{"model": "audio embedding model", "dataset": "read English sentences (LibriTTS-R)", "n_mels": 40, "win_length": 400, "num_classes": 2, "norm": "rmsnorm", "width": 320, "lr": 0.00086}
Rows from block 2, named by matrix and row number. Each number is 500 + 50 x the weight over its row's rms, rounded and kept within 0 to 999. All counts start at 0. Numbers have three digits each. After the name is the row's rms in percent of the matrix's.
# v: gMLP up (gate half) (model.blocks.2.mixer.v.weight, 416x320), inputs 0-106
v.164 096:514482483402519361552502483504510520411418490512504534413532436530422521478472516574407485584558429401446461574541466513501460562485612395552507456437500504455608515512536388522414485437390536523469590417444506624519544436435521566550573507476503606527541412542497463474473449502554506562456543475563463455566481564453490
v.165 102:530387517487419516528440517488551499420497485557474467508485529469468473561521408469528487475486507495528404513510537477512462483486463487518449477538491606488464552490422514570536444454548391542494481511529518452486576574590492505489496462420456442480501481513573552522537455541506518492503497448551528552458503498486521
v.166 100:530464491540521488478528373555479618505466475465482552542429486485555540478522494487464419495587449479540490446532420436455545510457551481618452422546477464480470477406512529556553445424529540558468566501531530465476521446487563520503442524527410574493542538577591432352430480520474517542484463490437530496505543582519544
v.167 099:500533553474544450512500502543515518522509461370483534549401410546525511546523458494551502475579446427499566463519430460429583538389557468556400512531546611482561575488478561459403440471581584488539455490536488464500520477503481474574401562512459479481391467557556497560433532596492439420534465387498490457600488487504510
v.168 097:569504493507501592382612481488505484525524503528594502556499573539499558448552475546472405481473543490514472495450481529518507460493500446608538520464489546547559518480476464529460500495447549501458545478500512508472566474478465503533502426546497535549444479505499484444585404438428441523532535436501521495457488554489555
v.169 115:485529502492444570566519538519525455568529481489496502586491464443499622480544472460450544529441496382473535506509442591549454511583445564478499508466473495597423426553538517463483488540512456421502445497498512565448412469489503525458371490419513477522510576558376522552492471450424509537585414485481549548509431511466551
v.170 100:543480433541514505496511486442576387530501534523561531573609490517545483557463578449428478532436405570589600542469563518564533483493458508465511491578594562487546462457489544456508512441452472480553475417483496436557567441517553444448607431413486473477613502563548578494429492497547624489575544514512477523481431469435521
v.171 099:504579487601568523551512588461519446486539471574429482459411521592478495505460553491595443504517449485494504489481584548405429534456488614479508554439376531552555422437449512517457500543512404403550500466462483549603536466467541500450575522475477510466505468450473398470497469494475537520518509531587495527521434370540520
v.172 098:533477491484570572531554536541632493497582479472481639579482583537564441525495463561462523470458482525605539458485534542412480500497567511528528623523579527484545574507470514545538488465539518501413536410574494526482545461450487500521507485487473456517558436571440533529426355516557451545474473465392495495503479557489564
v.173 140:555520470486477472442513475579535523618496532462641548557506521434543513476528571436597509463528493469517576496505514550478526538532519550603510568477561528585489485521522499536527433574562550526494508480514509483449565521407467519547455520553421506445492459575506587515441452524423470583461547452448503523556567546562522
v.174 103:564509515392523468556508611469485503539566514468493504574443510450554478377480456514494491506536497525462509549492474488437586466576516486561603439394497468499485523514471399486526519468542628552445495478478431389500549502550480481654459497472536534499522493548559638461502456459564460420507487432489497469474539486524481
v.175 105:566500475533489428484434558506474433537467541513480469532447583481480460513473588583521473534410506476495435466420546542467434475545566672539533634472542466422524470529621410525539558494475568514530579468495585476570435479482575492514507525470417485516535478421522487487504388479408536472523542472468535416496475446513484
v.176 097:529401513536551531578523553454464508479606477490567475507445536492470481469375496552422458471473456501528544533512441579566549361535599563520515485529514465517545473481492442491431496426483541501533434459551506544537497550521466439464451505407520511477565494537469499487474499542543546575560530510476498476464458553460555
v.177 104:421507510407546460458462520510565498537473539526475448468522571472480451467538583540465562491438550537514498549455531530503425375547489531535596529595468463535502460591529446482502557481500546505513574461453554533519396541526567413510555552529546505555499419522474510415438497516518526421571550566479500435543503490491558
v.178 123:511581470545526389438538528499441480521525525439509492565505517482501538495475451464540471499624534406468513463437463459350606534529557498520493430419525551480476599443527449554468509474583567471495496450483507493456377518512512540626513530597381528436410503454512515501499433450534479585506540472402436447502482553531483
v.179 101:514595484489510469541538503523535529592497494454609505506538461452470581579539383472462598433472476453550442438555408487438479411448466488471526489520572587500620528493462413535442533471494573482479480534498586481543489449445503428502552448432496497497580490456511502473492459500415422559541580554520403601526475487501492
v.180 090:510442542459497553551517574531536468492428539483460511566487559564503486504548594504425505597513392543458528506474551470558443462532426469578584541444512482484490502482412489480475422427479617542563467529578543526550502462456458457390568499439531480505488571544462563468591513568443454418496466389501547540512511580517443
v.181 107:599500489409481461466605446510498519540536483484529508484408520391548536473588449561517508508487484479539483500413479486500459536459554491557498489486410527498566517485490411494450511472487533456527592430549473481406395519493401562506510496565475555545491499502476464414525501505454509505535502445462486512490564530453500
v.182 089:447436508551433501451487460617520481423507554478452579514489488474524551502551432593427555502516462462482467494627506439434500527482487556465413531487430503528485539505567393516488467466488450488441556444537489509502495484539486480567443505604423515497500468415487457375557532485510456495520476384472580500503545509530516
v.183 104:581494515503535522526533553491538474531554592480485486448446471567453554441488417538448401601455574426503509501544397493407501517509539458576564553415524505474542505480403534517545480525450561524511479457429506543507547479484596542519472482430416521485543462569467497494445507499602540461587529445412544465493374518416551
v.184 095:512473354502445472432483450607417480618432536463622369497488469578555495538556548497560547582534585518478548588559490536435481503487464514486423429423530507526513517568430514541498444501585471530513510633509388561444522528488486491413463475496430525522496514446546514448539482556457502522530458551496539482464546513438477
v.185 112:550479445501492411532575573570545442531452544518476521506626569553441505458528592481470515465426463442598525498400474599501492523537519552490608550589578532483540441533477498531534583489471475454569524432408470523651571503569639446491622429398533522510528475442531451536512435424525442486441523592502505424514513499443476
v.186 085:532466436491510452505541498535511547496441536476545495537550524482593462390445473471526548520487520540547520420475434455424523530518449488622528516470523509524499486469592452471504524551526589509436527443499491548477513518480530610491474478461429501513503515530522515483522489394510498473458496491504466464524563494504471
v.187 110:524521523462465490500523419476433508574543531479657480473489579499442549424513512452544446560590517496495503576660507549485498577467487440483429518489546549437492493556552520462457464492500536535469481556496427522451495471469494512469496576582430607538476548540584389447496568425501407582439443459450496486511492484481486
v.188 094:602520519529580493484385434442474485534452411551510517498543489524573619492539450586479547421544555512460391481423512459395516378553518566532562539495479456539514492448534479544382509484580541481390487403520602509474525503622557519583485511418434508485407479450524473466461467515527442628508628477494414470428510543484519
v.189 097:546511494534514509448521497466440575455504393512448509492456607443529487486436509562549462479490476492545469555457446500396555457521571556543506480455562511547477485426383423535487570529519563483576566502559511476538444521492574439572582444538578531467564497505513459468525523432435459416514473475539498489455501492555505
v.190 103:552508456581555462558488577561499502541430471468645494539474540517452544559539502513473506517478557458520512557440452582498474428472462516563577532480540558609520479527515484467518451550475540518520526487529557506453606509522581484476552400531598420496560440421503589432511477530511482399419480525419551465506458509404518
v.191 097:434499413509563547561412567463536518612473496518457424519561597550483500470445564513521574442480479476500510486450464533474453354507512539477514530511467468533453459469476479453461582490499493490419476469494493505568409497465528485488540527453527440466547408506419587482445382522582476493551467562527494429500467482376566
v.192 102:479461494453465525471616492518532512556504550446527439581508557529535515493599509469522473431484509409523521530394586485562581514490503526520575572490499457517516549501408518424500529595493460538452487506484571417443548427434544399455542488504592528568551477528578550441500486470454502521494452578515504483524490448542562
v.193 100:491483522493478541519506529475537598546451478562579539547434571565490487591503600481479466480494506441538461581476445585458533515479458490424595492460531523495549407492470445502479517527500556550528535514574553459541476601554550434382509427504537520546464513480542579441451542471499535494533536607516534437565491519559532
v.194 099:408506418503517543569473503486437453409520441482461421453521466530564471593421541494492537481519393494483575496492516489533515580442493537540408494457406451491485481525492476477422508431521446473361511504423393567499554462524440502519548449500518584443491489454501491572553576376475508549459481463492573514522539444549370
v.195 098:519476544436473528427544526570566469551491585457519570498487522569495574520486437477485528453521462483519483491466464469524459390541543458571513509451509486484577473574495451519439465485529489414497539523513495454604528530559590457557592505544484521533473499450511539495488495526659452430602438501421526477569450627536540
v.196 107:591456556496458540475490504490487451510435513459516438532533564568543433559479610495549443497479526537538547561444533543504500385545483552432555583532578467410511458510478512461532472551524460444629555472431511468506546522429631380459583547532520532589574402534530526505419528472516521503464421561570515417505465481490502
v.197 094:476518503512481517535556472467567469489470546499459534512571545544539420477498503506514553466498517467621499521447675555518464404534463549530579544601521516516542466469567575506574535588506581482551477458442547449576529492526628498544510553430497543509530471521545560528501430496483450464567557545564466454510404511549481
v.198 116:616562490477543480517518491560464531564494491531523605502486581534557526523538568509451452520455517536451493509420405512403545484502515489605540580406542438559538469449469385503487495467464574448456499443440563494503576505490532479511507489499486537465554376478506569493559422451574489549579592506431494448463442580523466
v.199 091:604541456470596486473553502564485436486576510476382454442467497521553412491526502514499536444482518430454466512464559506468476577517452520498453401450465513475537464455538538569508618465466449475542493476472504480430460595571488483519623495483506440463478535500608489467457511450491493560495514438479541539479481444570500
v.200 106:530526484569517504509590466478519549500535482474518540537499577531611602529439530612454493428455463410497532597425545493431544484665482476510530432454555460557547473460453372584491513470601490494371549500536542472461568485490597461522556492468515510520529467490400488422514561527565524587520581510577513382452524497445456
v.201 093:550452562449443503454473535468495466484379467512536429553497579563505476489559486540468518563457540568492500577460556444607539545543450529503461488543496565468427481519410487513490503526637456517425571517546544510529455459514516506492576511481400459503459514530499428500531467441502595478502491541534502505480577431483549
v.202 089:501549514538516505548413451433390511397433494469640569477521508488531475466439453583524448519559582545494524519491506553491556420604403409428464498548457400523444450594553467489448459494477522509482408470478388549466530627543480493455463490470542529416483502526447556462484488457503540513426531487569445434460493552460517
v.203 089:505532500447454470521454521532537521519407532516458524492440580538523446512372527507524492500530527544450447490532446505484415500490566466488486482541556443480419454399402500570563458533428455514407581550492589417545567519491516515552563482485418482529461470538483535500592497511488504509453545511573463457518464528606552
v.204 109:494493495442529578482507475530528522546517496503560459514480449469437526540531364555564555588564546426495485438527511468530564439466479477459399473449547515452498468437520471477480403510467524463548466544485419537502505520433456551489519503514434522478364530493549478468519576398531450588491527523516496449546469596512519
v.205 109:613519537421495434518495475574487544514495559420489501496475473496552540428620480563513496489510539476539587549466446521503438527546522577483535530476572569441564493513495572520489485527562515511584532422580509431506549472585596494535519537486502631532541478483542573522465486556539465483462483508428509499512470571548534
v.206 090:551515479447429363467511512542525500448523480596523556458529528444463446536560371482492593502573438475541475522528491526486552575438486456527452506565501509575494493528471464530464493487521501556522402430499509546526552523538481580432507466615486554508520562573523490495469573503488497497425478472499557506519459512444628
v.207 100:601541534500464534483547482500558464677547537469551478526489619541519462570441449440513428434500490512530557446473481435576432507524457516540596614475550582523489522410484475527429449497469580500441512465538572552575501525531500402421565414485462498496510489508575517391503460442440454584482472542519568458528500567512578
v.208 104:572497512409449561391585557606526499509513580390551447511531578495517546473509580466416483587544508505534529430500492561459527484387552493556496508564507558464582443537450611533560451559390562528547406495480520522473646470476542429518561502479502544429497493531479499565435515480425359438495509528493535495567502493455442
v.209 122:615529524434575394422558551587497545559483521511549599574492564523539548480540522474552486472542536490489474462465512522408516497517518532543472473458552487539480464490463536512471504491602594508459459477509497452418549502434470493567487535589481519512503455461514520469435403517526500619539462406437473491522543561515515
v.210 081:479522528531524499513468520485555552577475508509532491631518562559503483505543487527432462526519522485546589386539480528490564439488483490512515473474576503476515467456478554452588441526592560519496417519517484438531440500491538508541485455489596506459483542581505554427436505542458556497432479527594455468422445448417558
v.211 092:581470498504542399501487447535536543506521490518441509568512513537614507507520456513474482495493496440557558506439516523430614382555448490537491481488479516512553485529530514535518515498527522538472471511486479526568525482469545404556453472452483424480474451409488554513545393572592460521577492436497534431540502628524404
v.212 091:436446552547547482486443524424593426606439552512516478571614550546532462455471636471554534424463482447594514496508552480540537522638572611610472523527547474482534505545480534433526469553435461480580591502506400509579505479565534485575607519462421455463543418403440470578431396477467521433480489558531549586571446512423461
v.213 093:612459494421538546516489520453508483549548493479495548514455479555521543589507593536480483429475495457535469536450486514483564453552403487474488579543406520503519472429452521481431575460453483477485513473452593511531472472441550372492545452492465493487557443448436507470476437517567438533555536548430410456477544521476409
v.214 091:454577451433467539381586483545555573476451472399584439458440560398483464409586506432520525586475552441527560452520427497563516465441511440529399530546504570465595536527530492542511501512555526547460471462519543507396450470456415467504432535545429499506499481493503499510525499525449504488547447481472525509540495400466458
v.215 086:558476491526476377476522497604505533542507448419518584543546455494527567442433547552516540562491462458475547540481458395479550370458503419493424521538581555446589472605465453580504502605517557539416459477487480495434477590465458420514422542462495479470454545522408510460531444447567469474552456515527452481518498537491460
v.216 104:582543444606449522546502560504542498459517550398492448496562529561446437484472491455459488523495573591550482618499540521484558472522499426518463519527494501486530483582515460492534501533456439545531460548485505437470600460580523442507525475546456440474521539501589418574511459480491521450410536549537527583575514476553454
v.217 096:579487448338533465490484518527482618477481521450493578504500580472561546605461529504424397509488492521465459583487485421526487482490515453515573513428539356525543582406540469467436540450520583508532562439469498438479520528416544491512535450569497539517536423441472557408509468526602427498605514531415524522581604587499514
v.218 098:550536511532465506435534478569473510601544493495497519594410517432541574539498427389525518494565469520476595522558505530508500586461559662452521549457469587473482586467511471446421493538558461514500580504529564501460482407505426525504445551560412545495509466423547446432484521531453419544457488465402493618532626478465454
v.219 103:499557449570488502435541477458548535492555522453506496568496529530605537523392461476535441520588474413550441537477494468429485510507481442515545558476435550440507488591507428521394480449524561493450467420472515512428413481448505494570556419534516586534425430464461495505399485467526459522502441379511592517492487493560406
v.220 109:494606526500552388454516567491472484461525539437445521543485556492564516530470557450412398564420466485471446529495447532445599487497450408569537480375539499495599516490465502597456589582521586460455548535526510480462526501483541437542566465425393443466464398433500570507520466530657498474561522524537532405483527536552498
v.221 087:429479461474518571489501516428440480556510513519531510495481538447509461464485608434477528504495470529514374570440504483501486399555569517458504558508545494484507517480525558535524480485435521486453568503454540379510463547507594484478579367420571468602556485582582529564476506478457448504554536506452641410460485439578482
v.222 095:549401504452483524488533536519449604538519584514495555566468462530501497536542527396518392526571554514523480542493483553461492485496560530573458515513532593423529484514480427456495470562581550491498504523489471466509467445502445503565468458480460503508476535533562475477501506556596493498453529477521627438477546532592503
v.223 099:554473475547488454517489552457514545441486433503470468563551488442582436499491484574443418506520424478430501538528438499499556513541417449439541528507550561470628513558339415410527467531504515499495557514400515524522571485431545531398486513477574428449454552454527534456499552488518564519481533481513464475493506442403386
v.224 097:478496437460449495645522452579478528564528587582486481504434490472553384485474517459471434459452488470474495549468500522489409486519600507599550558470497467502564557472416556439492497405433528509470475431523510373520516389470452494490533483463554471551502416505560476396467550537582607498501561498461560538539505446542534
v.225 098:499559471535545443524571562503498529553407491503516495519452557507554475439438538502452551500479481500535511528556477465473529380537397494439571501468473456603562564481502520530505632456439580424387595444457524551505483429490561444502466327483576520522574474440507500456469462482470482454541509498501564463425554492598497
v.226 088:422512497517537536472427500564532491518489489455457563533526518540472481549444504485456501397475461374451570486483611476471516558549517524494474603528454522468468478518460567478519482496550502482441576386481531546544569496487554387474494539374501511547484433485473476582443472456406504514440620551529530432509404423477507
v.227 088:539498472403500576456447543457515523564464551526486341534449502505548517546504619516428527524515549484512554542488505453497531518557533534488551508494482476484536468467521480494451538487484454499493464445486499542576506459445555511443524393492439483411570430468433408415549535490489579477475545489457461442520526581534528
v.228 086:533530520528468535510506473553449493424513477543508428508433446419519539502533498497452426495466536461490477513426570473510399429526468473486506452540451417531471458425535435446425566517431479465453503496449549447647480520491570409486501519476574460391493583524467540533468474574502495537470485559449435530433538503450527
v.229 089:575469504506525529456501522461556522565488454542536495511527632553537423518477462556504485409428496477547448545399463415429396502487449497441502455490585596641537427504471533544478500455634462566500494391512530526568542580500453454504573411478554551521499445523433601563475511535535402478536507575422570426429464498482499
v.230 099:546474479415525538537535494540435495589507518432595498594531503459524479482572341543484413479483548403461477494586472454524512458469548506534508589519442426538437524502543458499574407449554543423496529556532488535550482460432483589530473448492511554538536475552567520622432542564558461551560571464468548502517503529574554
v.231 088:488519498542537505495563531495535531500441550443524382552504486401536463517463416559498472494512507444511567515609505472534717529470436561533388431496483498568447524463521423505506467520452470474539536428519505592581460496514431430492453472561460541421489502632557468540450491596559461547491521469477502450541519491521484
v.232 093:561514538500421458476509580445576495533420530558557466556444472456537537424409505465513436453471569396558491513321430515500513537536430540488570530519477467500503432487483500565529520473448551457548530513459538386487443462517536407449549485516468457567649519591506535467523414514593450436475462537401507543459550510484583
v.233 096:623463439387503431435458511570521417463628500516513468529540597486523537551553476479475477527452513437509563550477529588503499463519459520533600460450466488478549457545497458506443489537449525452443479519505585410553508447465486472522505514486525542489572398499581579445563474501567467518514563488408552476403486527561472
v.234 098:561475464502478523476558400490469538471539437499488453393520453395566480478463431455390483516506482437583574592536472413538472530542594489369600456502559454523509420501563428510464514527531510535530508511463576495535422490461527503504425498440554599613496519519482493397584488436507497521483471533486465435425490487497517
v.235 093:579474524478512492556703524454502471480498426521512537477530555455556454496574486459447484516512487441480616540565397577559554501453411486520446489470594594484499548554542477478531552458472476439486428429477523513471507409512396410479507514423493506538572533501574479464501589542500439537451543519483449553486523556589487
v.236 095:504449538498551495492478486508506513548472534469450458518419496463555480495499419476402466514504510430551559437404448502482489464495477457415587557554450468496498557452461527487509509506486576609532514485500467487470476403479495496511482514488593524479555443441545559547536457531525519499556566488421469431542394568536607
v.237 103:475501520480551504425561461515495474517483507414525475464438477465488465521591493477583573508545568535514562421540523537479456550438616530518422513580561541520514540521476518492508483551596497576472470566538550467486497491534429498478480569485418511450434470503489494515466491532500525443390544458609500478534502520548592
v.238 115:547519463476464492555602463484433510409465459508587488503568483512520414514480426467541512521564492511466588534506476498584499436499438397495504461527500558495530511507490412460525415427472554478529539549464550449471593405516419509510474426581556537619506547550620468425499543445461445610466441510576566508538647463530539
v.239 092:565560458497506518503580395498549450507497537554458415447502572632580515619595561476465427523463552403566476522413578543457543505417537471559496459455523449520429432417428540528427484514609417453495438460445490556378458493397550478542539474368496596458519499454529467427477503511542520522399590524535515449489489555487396
v.240 115:531480535445448576466513473521443519497485534470526539521469392419518408596553474431474450583585506426493562461552428455380526462463514446460471605469442525406507461424531418485503408427431518494483505476465435454554525525492510546413580500541484536479415528447562486543392509481586478558474495463449474472495532586462532
v.241 096:566510425491504503486538491397434482491552472458467606519410531535536524457410523486481480473510454440470408501541512437430441567518509409623440527435554504513517532486406480549380549554640508449547520532526399506489589598447479476557523441558458452505509351415452503416571450474551523564526512446521436500509473548510468
v.242 103:524472498412557436487536528473421457478537430431471471493409429453528522485503364477496351503563531361484436482529476441489508488535549537626470552450480470435486459533525441563427477614529529499389644512456521524459478489529519557571498539587505610486530479433509456439469552545557518419494522482428521538524449567547489
v.243 102:544568594468483470581578459489496508510443488498489519550417532502533379498462552523492412582535543530509522576499458505613531494513491472517538575485536479468523488511534479484524438552432527516522467422446517488588554482552555469412492491478510510591547498517578515468572570528610548466526491466473499465537507518454543
v.244 080:447495470402535580478528526593463515497485366517522482482546493569483525643492554563497554470554555415513476497569510418447423565514438525521394430450548503527569538476425484522457494456538454480571528448477387520476565464522544612575440605493565558536536493465435579501454453523498471564566534527466461456457505485602396
v.245 100:554450430437538456507524500467368515483455440397501555494446452452525482473523533457512502493540480433436415502496412512442488443505434486594537511462468534519566513462415489498436642450494613422412487512569498464464524490466524504571530484478463594470499390506489576494490391482495430485477504491511485473516527508471528
v.246 097:639417527526443478520556498507487509540505447529513528450531545421545429511536584480511501501472435446467514574437438515513614431617495517490511564495478474569551539522475472530482481497542492514486617528538505542501479516561477419422571460569545554611470617491478529519546532502563449559527582489489441562500512564471524
v.247 108:391439456596615493531449470482495398544491570553531396407459487537434532391519593485516469491472463491396459440527565462413439491508522497577503467488403551537417457509550578525473564426466542513481572623509488535553475455567491512525554564459440471575520469427596484539526567576460486461487511527474505560521424474517502
v.248 106:531517504572432483511542514564507493453435485472576553615479509528467526530525489455437380396448509540531556456492456588547472497423526471484492563526590553567483482533505489467503534458494599487536423437547552412510529474459469481478515477531548505480472492468509500504549539508418397528478529536491565439376484574431547
v.249 098:522587487523583470476537486477476490459555557503435481440627454510446436549480620475561564574470469557518382477488578525378537497440462500499520526496470519540523524516445577404370545509473422498537455541492489419511497553539519457534595572446508435572542490401549489492452518528511464508490521527578467582507457423521411
v.250 120:583558463486548477441526502546451546535410587467591520573522554528532533452582563451549540410500569534489457579459561514460523522441520528566518530465543493502491510488456448504571443535481560459511468529498543522515540468474465503519538519567443549520518466481496522529499509489433443561431444522508461516518482397446555
v.251 127:551499514525472553491626509558489539551503480547522612552470553494570502405586524621444453546455477538557540598437527444513610442522445436528533562552568602527505508465444520498505523482482526521489488583543592407491548451517513445472574495492534547532435503493483582470583488540512512467464528448562520507468545525516597
v.252 133:547502517498549407452524544454388462554553491427533475568477512527588560459497508542568501501564483433477456539402433542459577501553460439539540571402448481541488534465477494623444492550566623498426486556490448567501501556499497474640549527505433489444528388443423644477534432515583463539529544411483505412546500544494403
v.253 096:512530455502502428452574428552467494533485496402532463509596469566563485462511578470559474480501477472568578571502502547515464474444526458540478424474533521550544494534477496486430473449459544491526553496532570394474526531455407496532523484532468572487456475495517484491527381480433503556500498537516627518548543429421406
v.254 103:562427524539487541542508545515472450547557553469570499474551435524560462544477568438455492456369471440485511563462517455476495557595469542524557531524537414534497389458521503435551554469497432450446538529471527458560468433527576486586482496397574499504555539503506491558491422521528558515623539548484509503506430567516471
v.255 096:600478490491533578454520549540509458467585558480523458554495549502549529477469491518496471476502446423503464474467484516509565400571546506464508512472493436581539531477448402476505437485519554401503543445556499517562569519494572442593534547528499555511498448450551572496461466516575468440541439595507478484422407523508499
v.256 103:400495530536472573505379603456475443543490543438535478466480500594449494440495558329502474505497566481545501544476549581504506478541416625423527530518490517513444507543485467609542502497438402456527608523458511539489492514480568500473466452409452482543526485521514431536487508558427574494450457557614490495525407458518456
v.257 093:532510489403451478523537473536573513477457494496514478521474536412564454494513548477435478521431519463459588493393458489401495441530499471525574462489573510443510492539449521590425578462580535515457577439469538417480526555466575404480583453559470412522502503572453451382494494472479510517422592536540468415487538545509475
v.258 115:467512434507507536556470551504417495507482460442523445536524444495414530538403481469537604465497487491513457546597496562518518494570492596520497419453592599534418445552526505489511497497554448504507339405469552513458445524474506538433444523603485543452488521525464528480540507433498499511434470528531532490445519480454414
v.259 103:603502562494555495531418508564520438498508449510534490533595506547588464445453505541484484446520464479517563551463434568478467454598523562537465450479526525591481415514500590531616545504419509445510552460404550493563484542448533460438532408449502566580511472441527512510449413539519437476506540470492588481562485567491560
v.260 111:532479532500473519448523512473557467529437509424559563531528554572458526480524581448570495514522554569528438553402497501435567446437489521569548700562549507448517444467433553528532545558529520568566556504550562443533629570525539524474524497515526526452493444479454545469471516507424521524514511529582524458501499452481567
v.261 090:538529434511486488532477543561494492510528594489497504498528515577554421558494497504507514495430524491494488538534528505538473485541493596558525582431527468476468533523448521461488491495510587492586482488435523449526608497531493601536592527502445582471588464529566561476432593550556561535526487472337513466510465578529495
v.262 083:560587557493564499531470480503534439477596488435518477540467500573469588396497528484543446449411498524512477470409588558546572491498524477530520495459446491592511428537517551609490453583543414526510457416600566466384511569588489597526508521576476568568536456505505520531513420534490414469577487521509515486592485554512542
v.263 106:420457517586476549548493497433466529406470508495476461538530478506430549553405537327408489380537551512497500455403544546517459616505475585496403496467471427493524348522492582531490485455482449439491372472483419542525479520421453542496536550539420526496562501398474463540524557431462483427476445548471454537500521474459491
v.264 103:539496468514546518528483423532497493518449447529470443437614548554502462429532526505385546553432538416493531498476502426506366477536585543563494491549496416515522564518469501516552569438440468516551540532528453432499589505443549458488508456476548448546501475507535515452489504589487529504503551635500512442495414574504480
v.265 106:435628505618429520472455422475552463478488553521562526566557437465430532489408578576517487502531523569414424514426539456477520539497449492459468424504453472465467621483476383498474462518487590537552488594439410544499508588532462506520469487595468505446447544471444398458557582406455581540472424534532492522459477492534543
v.266 118:512476397463371562432529494441485562517500393526534526457442465420527474563466448549421503447488452503561469513513445462543469519491574473418556450407558583528458465454538441454482566459489501452497555469555595448539488496498500542482492422538523599505476553499519513367564472497455445460530464437519551575410514522599490
v.267 104:519457464535503564604557478465491536552453443471470509515465427473492439521541559502457409422550447447495445605473480500373608515532467445528511478429485493467591509480430499429436540467463500548498530408484542461580631558499485469576500492486540513471544569537453579461452577519594526527507506443479553465478553598472503
v.268 159:580566477460449458433476497595494546593434504462624467571485505499508511392565515463544497444535539547550605519501523534450501543441499540576457495465520526508485505548469484510510510487554513542482506531512513458426513469440430560576519546575468575463507486517505566469431497558389453559427477466490524500528562469479509
v.269 095:512464456535466516508568499523512448505479517399449524516452492588567535570536594485575439383455426446495449427529501452458454498542548518591471547565553641534562405552460563557570541468512405560543573431517490473488566500506546480503535409583429515386492506455412511513471472406508538449454502531551534525446491458621501
v.270 083:508434515384558557535492445533526596537477515551508503506376443508440531455510535463476539529442473511493397501573430465519468517460560511589555439509544407487529469494550581484405585407542582567536493505588469496506358475474545419510517442594506513514444470559541540440454482445408546482550465390524588535567477522606531
v.271 092:475584549530440487472487537498430492432540521468558424412519498517485471470498574507559410498415471476551451442485587432483458532551457493493507481533506581545535487458519496526547559485409481464460592601443478400505426479561454553412455530494431426468582378533547434543465399496492572445486441583485481459520558441632404
v.272 100:545405581513436559478563489531514554472460497528508518487508488536603423460510543502463502542490485582520505533531513442482612485502541436520562513521568528518550489581361497455468440482478515498505474388435536392579514558482481390411562542487478500471490496598512568466422610521558493527557422476450521528493545548378496
v.273 097:471409501580482477361545487543441471418535505476598540563480581446471515481496426471540470466595506543537445520501532500576627462554499455481445599487532494485504596567508450446544520568453535443577554569438513411496667513576548530522470541533478524498490514548441558442485464419465593489527458573565500524572500508435453
v.274 084:522453454584482521472451508572397535528499409515558541446466509443573454526562409438509486502499478519554463436565469519410529507496540477547424526436564516520470457472371403471431420530483482550562488626417492477470458573525488541494552513555437477534427492509555441483492488453561487511483485534492487402518552502540544
v.275 090:493407537498466538410487432534487643448492530507457568451479544490544442546542503439510480477518521425455499564473533454467490437528696590570535581610604584537596478476539546496573497427420550494514532487492525395521515506571503481422412522515463492500524568519530597481425514443581467517430519494537568576540549588503564
v.276 104:447384626523453487630547549478450615440498469602512520542516438497440485517410505517421408456499562502469522545633506491578499486563472479456606546530479516409557473534516462448514522481485536531529460463509447544474538489452524487464442485464585482493546527501479509566456570509519594486566543476508451538543472526488526
v.277 101:421490556499484478557461520544481590429536554477455544518493480563465435457494513511437499487615463558312516459485571506479546575564470501502482510510531537457468539569549580520489430575504493518563488433495437545578564560499448465538462555506496531432533520615445395502459484394522521492517421397538502414517511455483550
v.278 113:515536551566470517537562443517437456482537382464450505494429481426499462644440495537459473510485421524548517512424412429536545506468599374479545496470591481471515517455451453459516484451463479465467540456581635437544516505578537479496497460419565494540548452549465604440497515478520495460459561539617577532412576443429508
v.279 102:484491483438483529497450475476520344582498383416484508489526545531527560481497491364484543477479528494503412523467546497465506589428424541569502543429488551595519508532448521558612405434558334557420526523473562553433408583478441616467508547443461550478491492443495473423502515513412534578403471474460501526538624461514393
v.280 110:486513456495443577458575482671530504589541527493494542535555418424503554471515480391468488496536452487505548527573413555515444545461571582469469513480525525562504535518501532411440460446467447470522435458513506502462461422425471528457453528526461490491490465518580559492439560522455452563555476495454533497569475466490527
v.281 105:590517572476484558410517504539508558539512579448492499522485397506516556454543478403456445515525541462530534521549522430507561544473448464571486558409518641566501475522549433540470480422504492487510550481459504481475352532496416492405499549591410564490438523459541415458491572427462464420513447432431520441553550494544475
v.282 097:580496488490537508503500555435501477591475538486554501496489508542488540529499611462529461450402518555499478575472483447438466514482596527510537656523595515511542523522481480535573454362616515549518495504541495453476581476516682487484563503489430450560561484520466506484473514602505501546487520516528491464473459544568434
v.283 098:615630445424483487430619540575491498530489468505625502578469489561446493412587482499565489559627528563486558527535548479446492552493597473547482552466466548503549452540514404505457496518508526514500557523593566516415470572464512480523511583523480490517527495471578517444494431542554464567444406517495497564526538498545403
v.284 100:473518516391524403580496502517484561449558421472446538481550570422616452498533484497460446499476539557474504583489518478496613464533426423467570405575605525453475534575438506453489455507518496443458525515499500445514569472515514444521458448518511564489557532530511573417606595465511495522512525540499505565485527487625506
v.285 098:569510500503546541472580575576493512562491423426476528490532538550451472548560560550546504551475505427546525585418510377487472406553497446546568466483571411507474478505543451506460476409514563420515569461419516403625531459511503419457564428459442477631572476423460581486565462487427498527546495628507558502497576541449529
v.286 085:488543488453558393476568434572497446485442516481407436522474512482463478461370372485435461548631502484609536501514421502491460589454574443417482495462504475463530568482606469465464540519440552436493538591496515444482412498463587403552546525433467501486456474498490519565515532489478466461545576511511536433441473484490476
v.287 109:433436449396413496477548432474451576460479509547522487474600547405499394470453492581524463437545430516451485561524474457493478517555498405523559509484480518477533526494495505453545467425479475444602548460498425465600607533544476468498478400497579487463490556617568535517521586476573486434527519390518487515466571439456417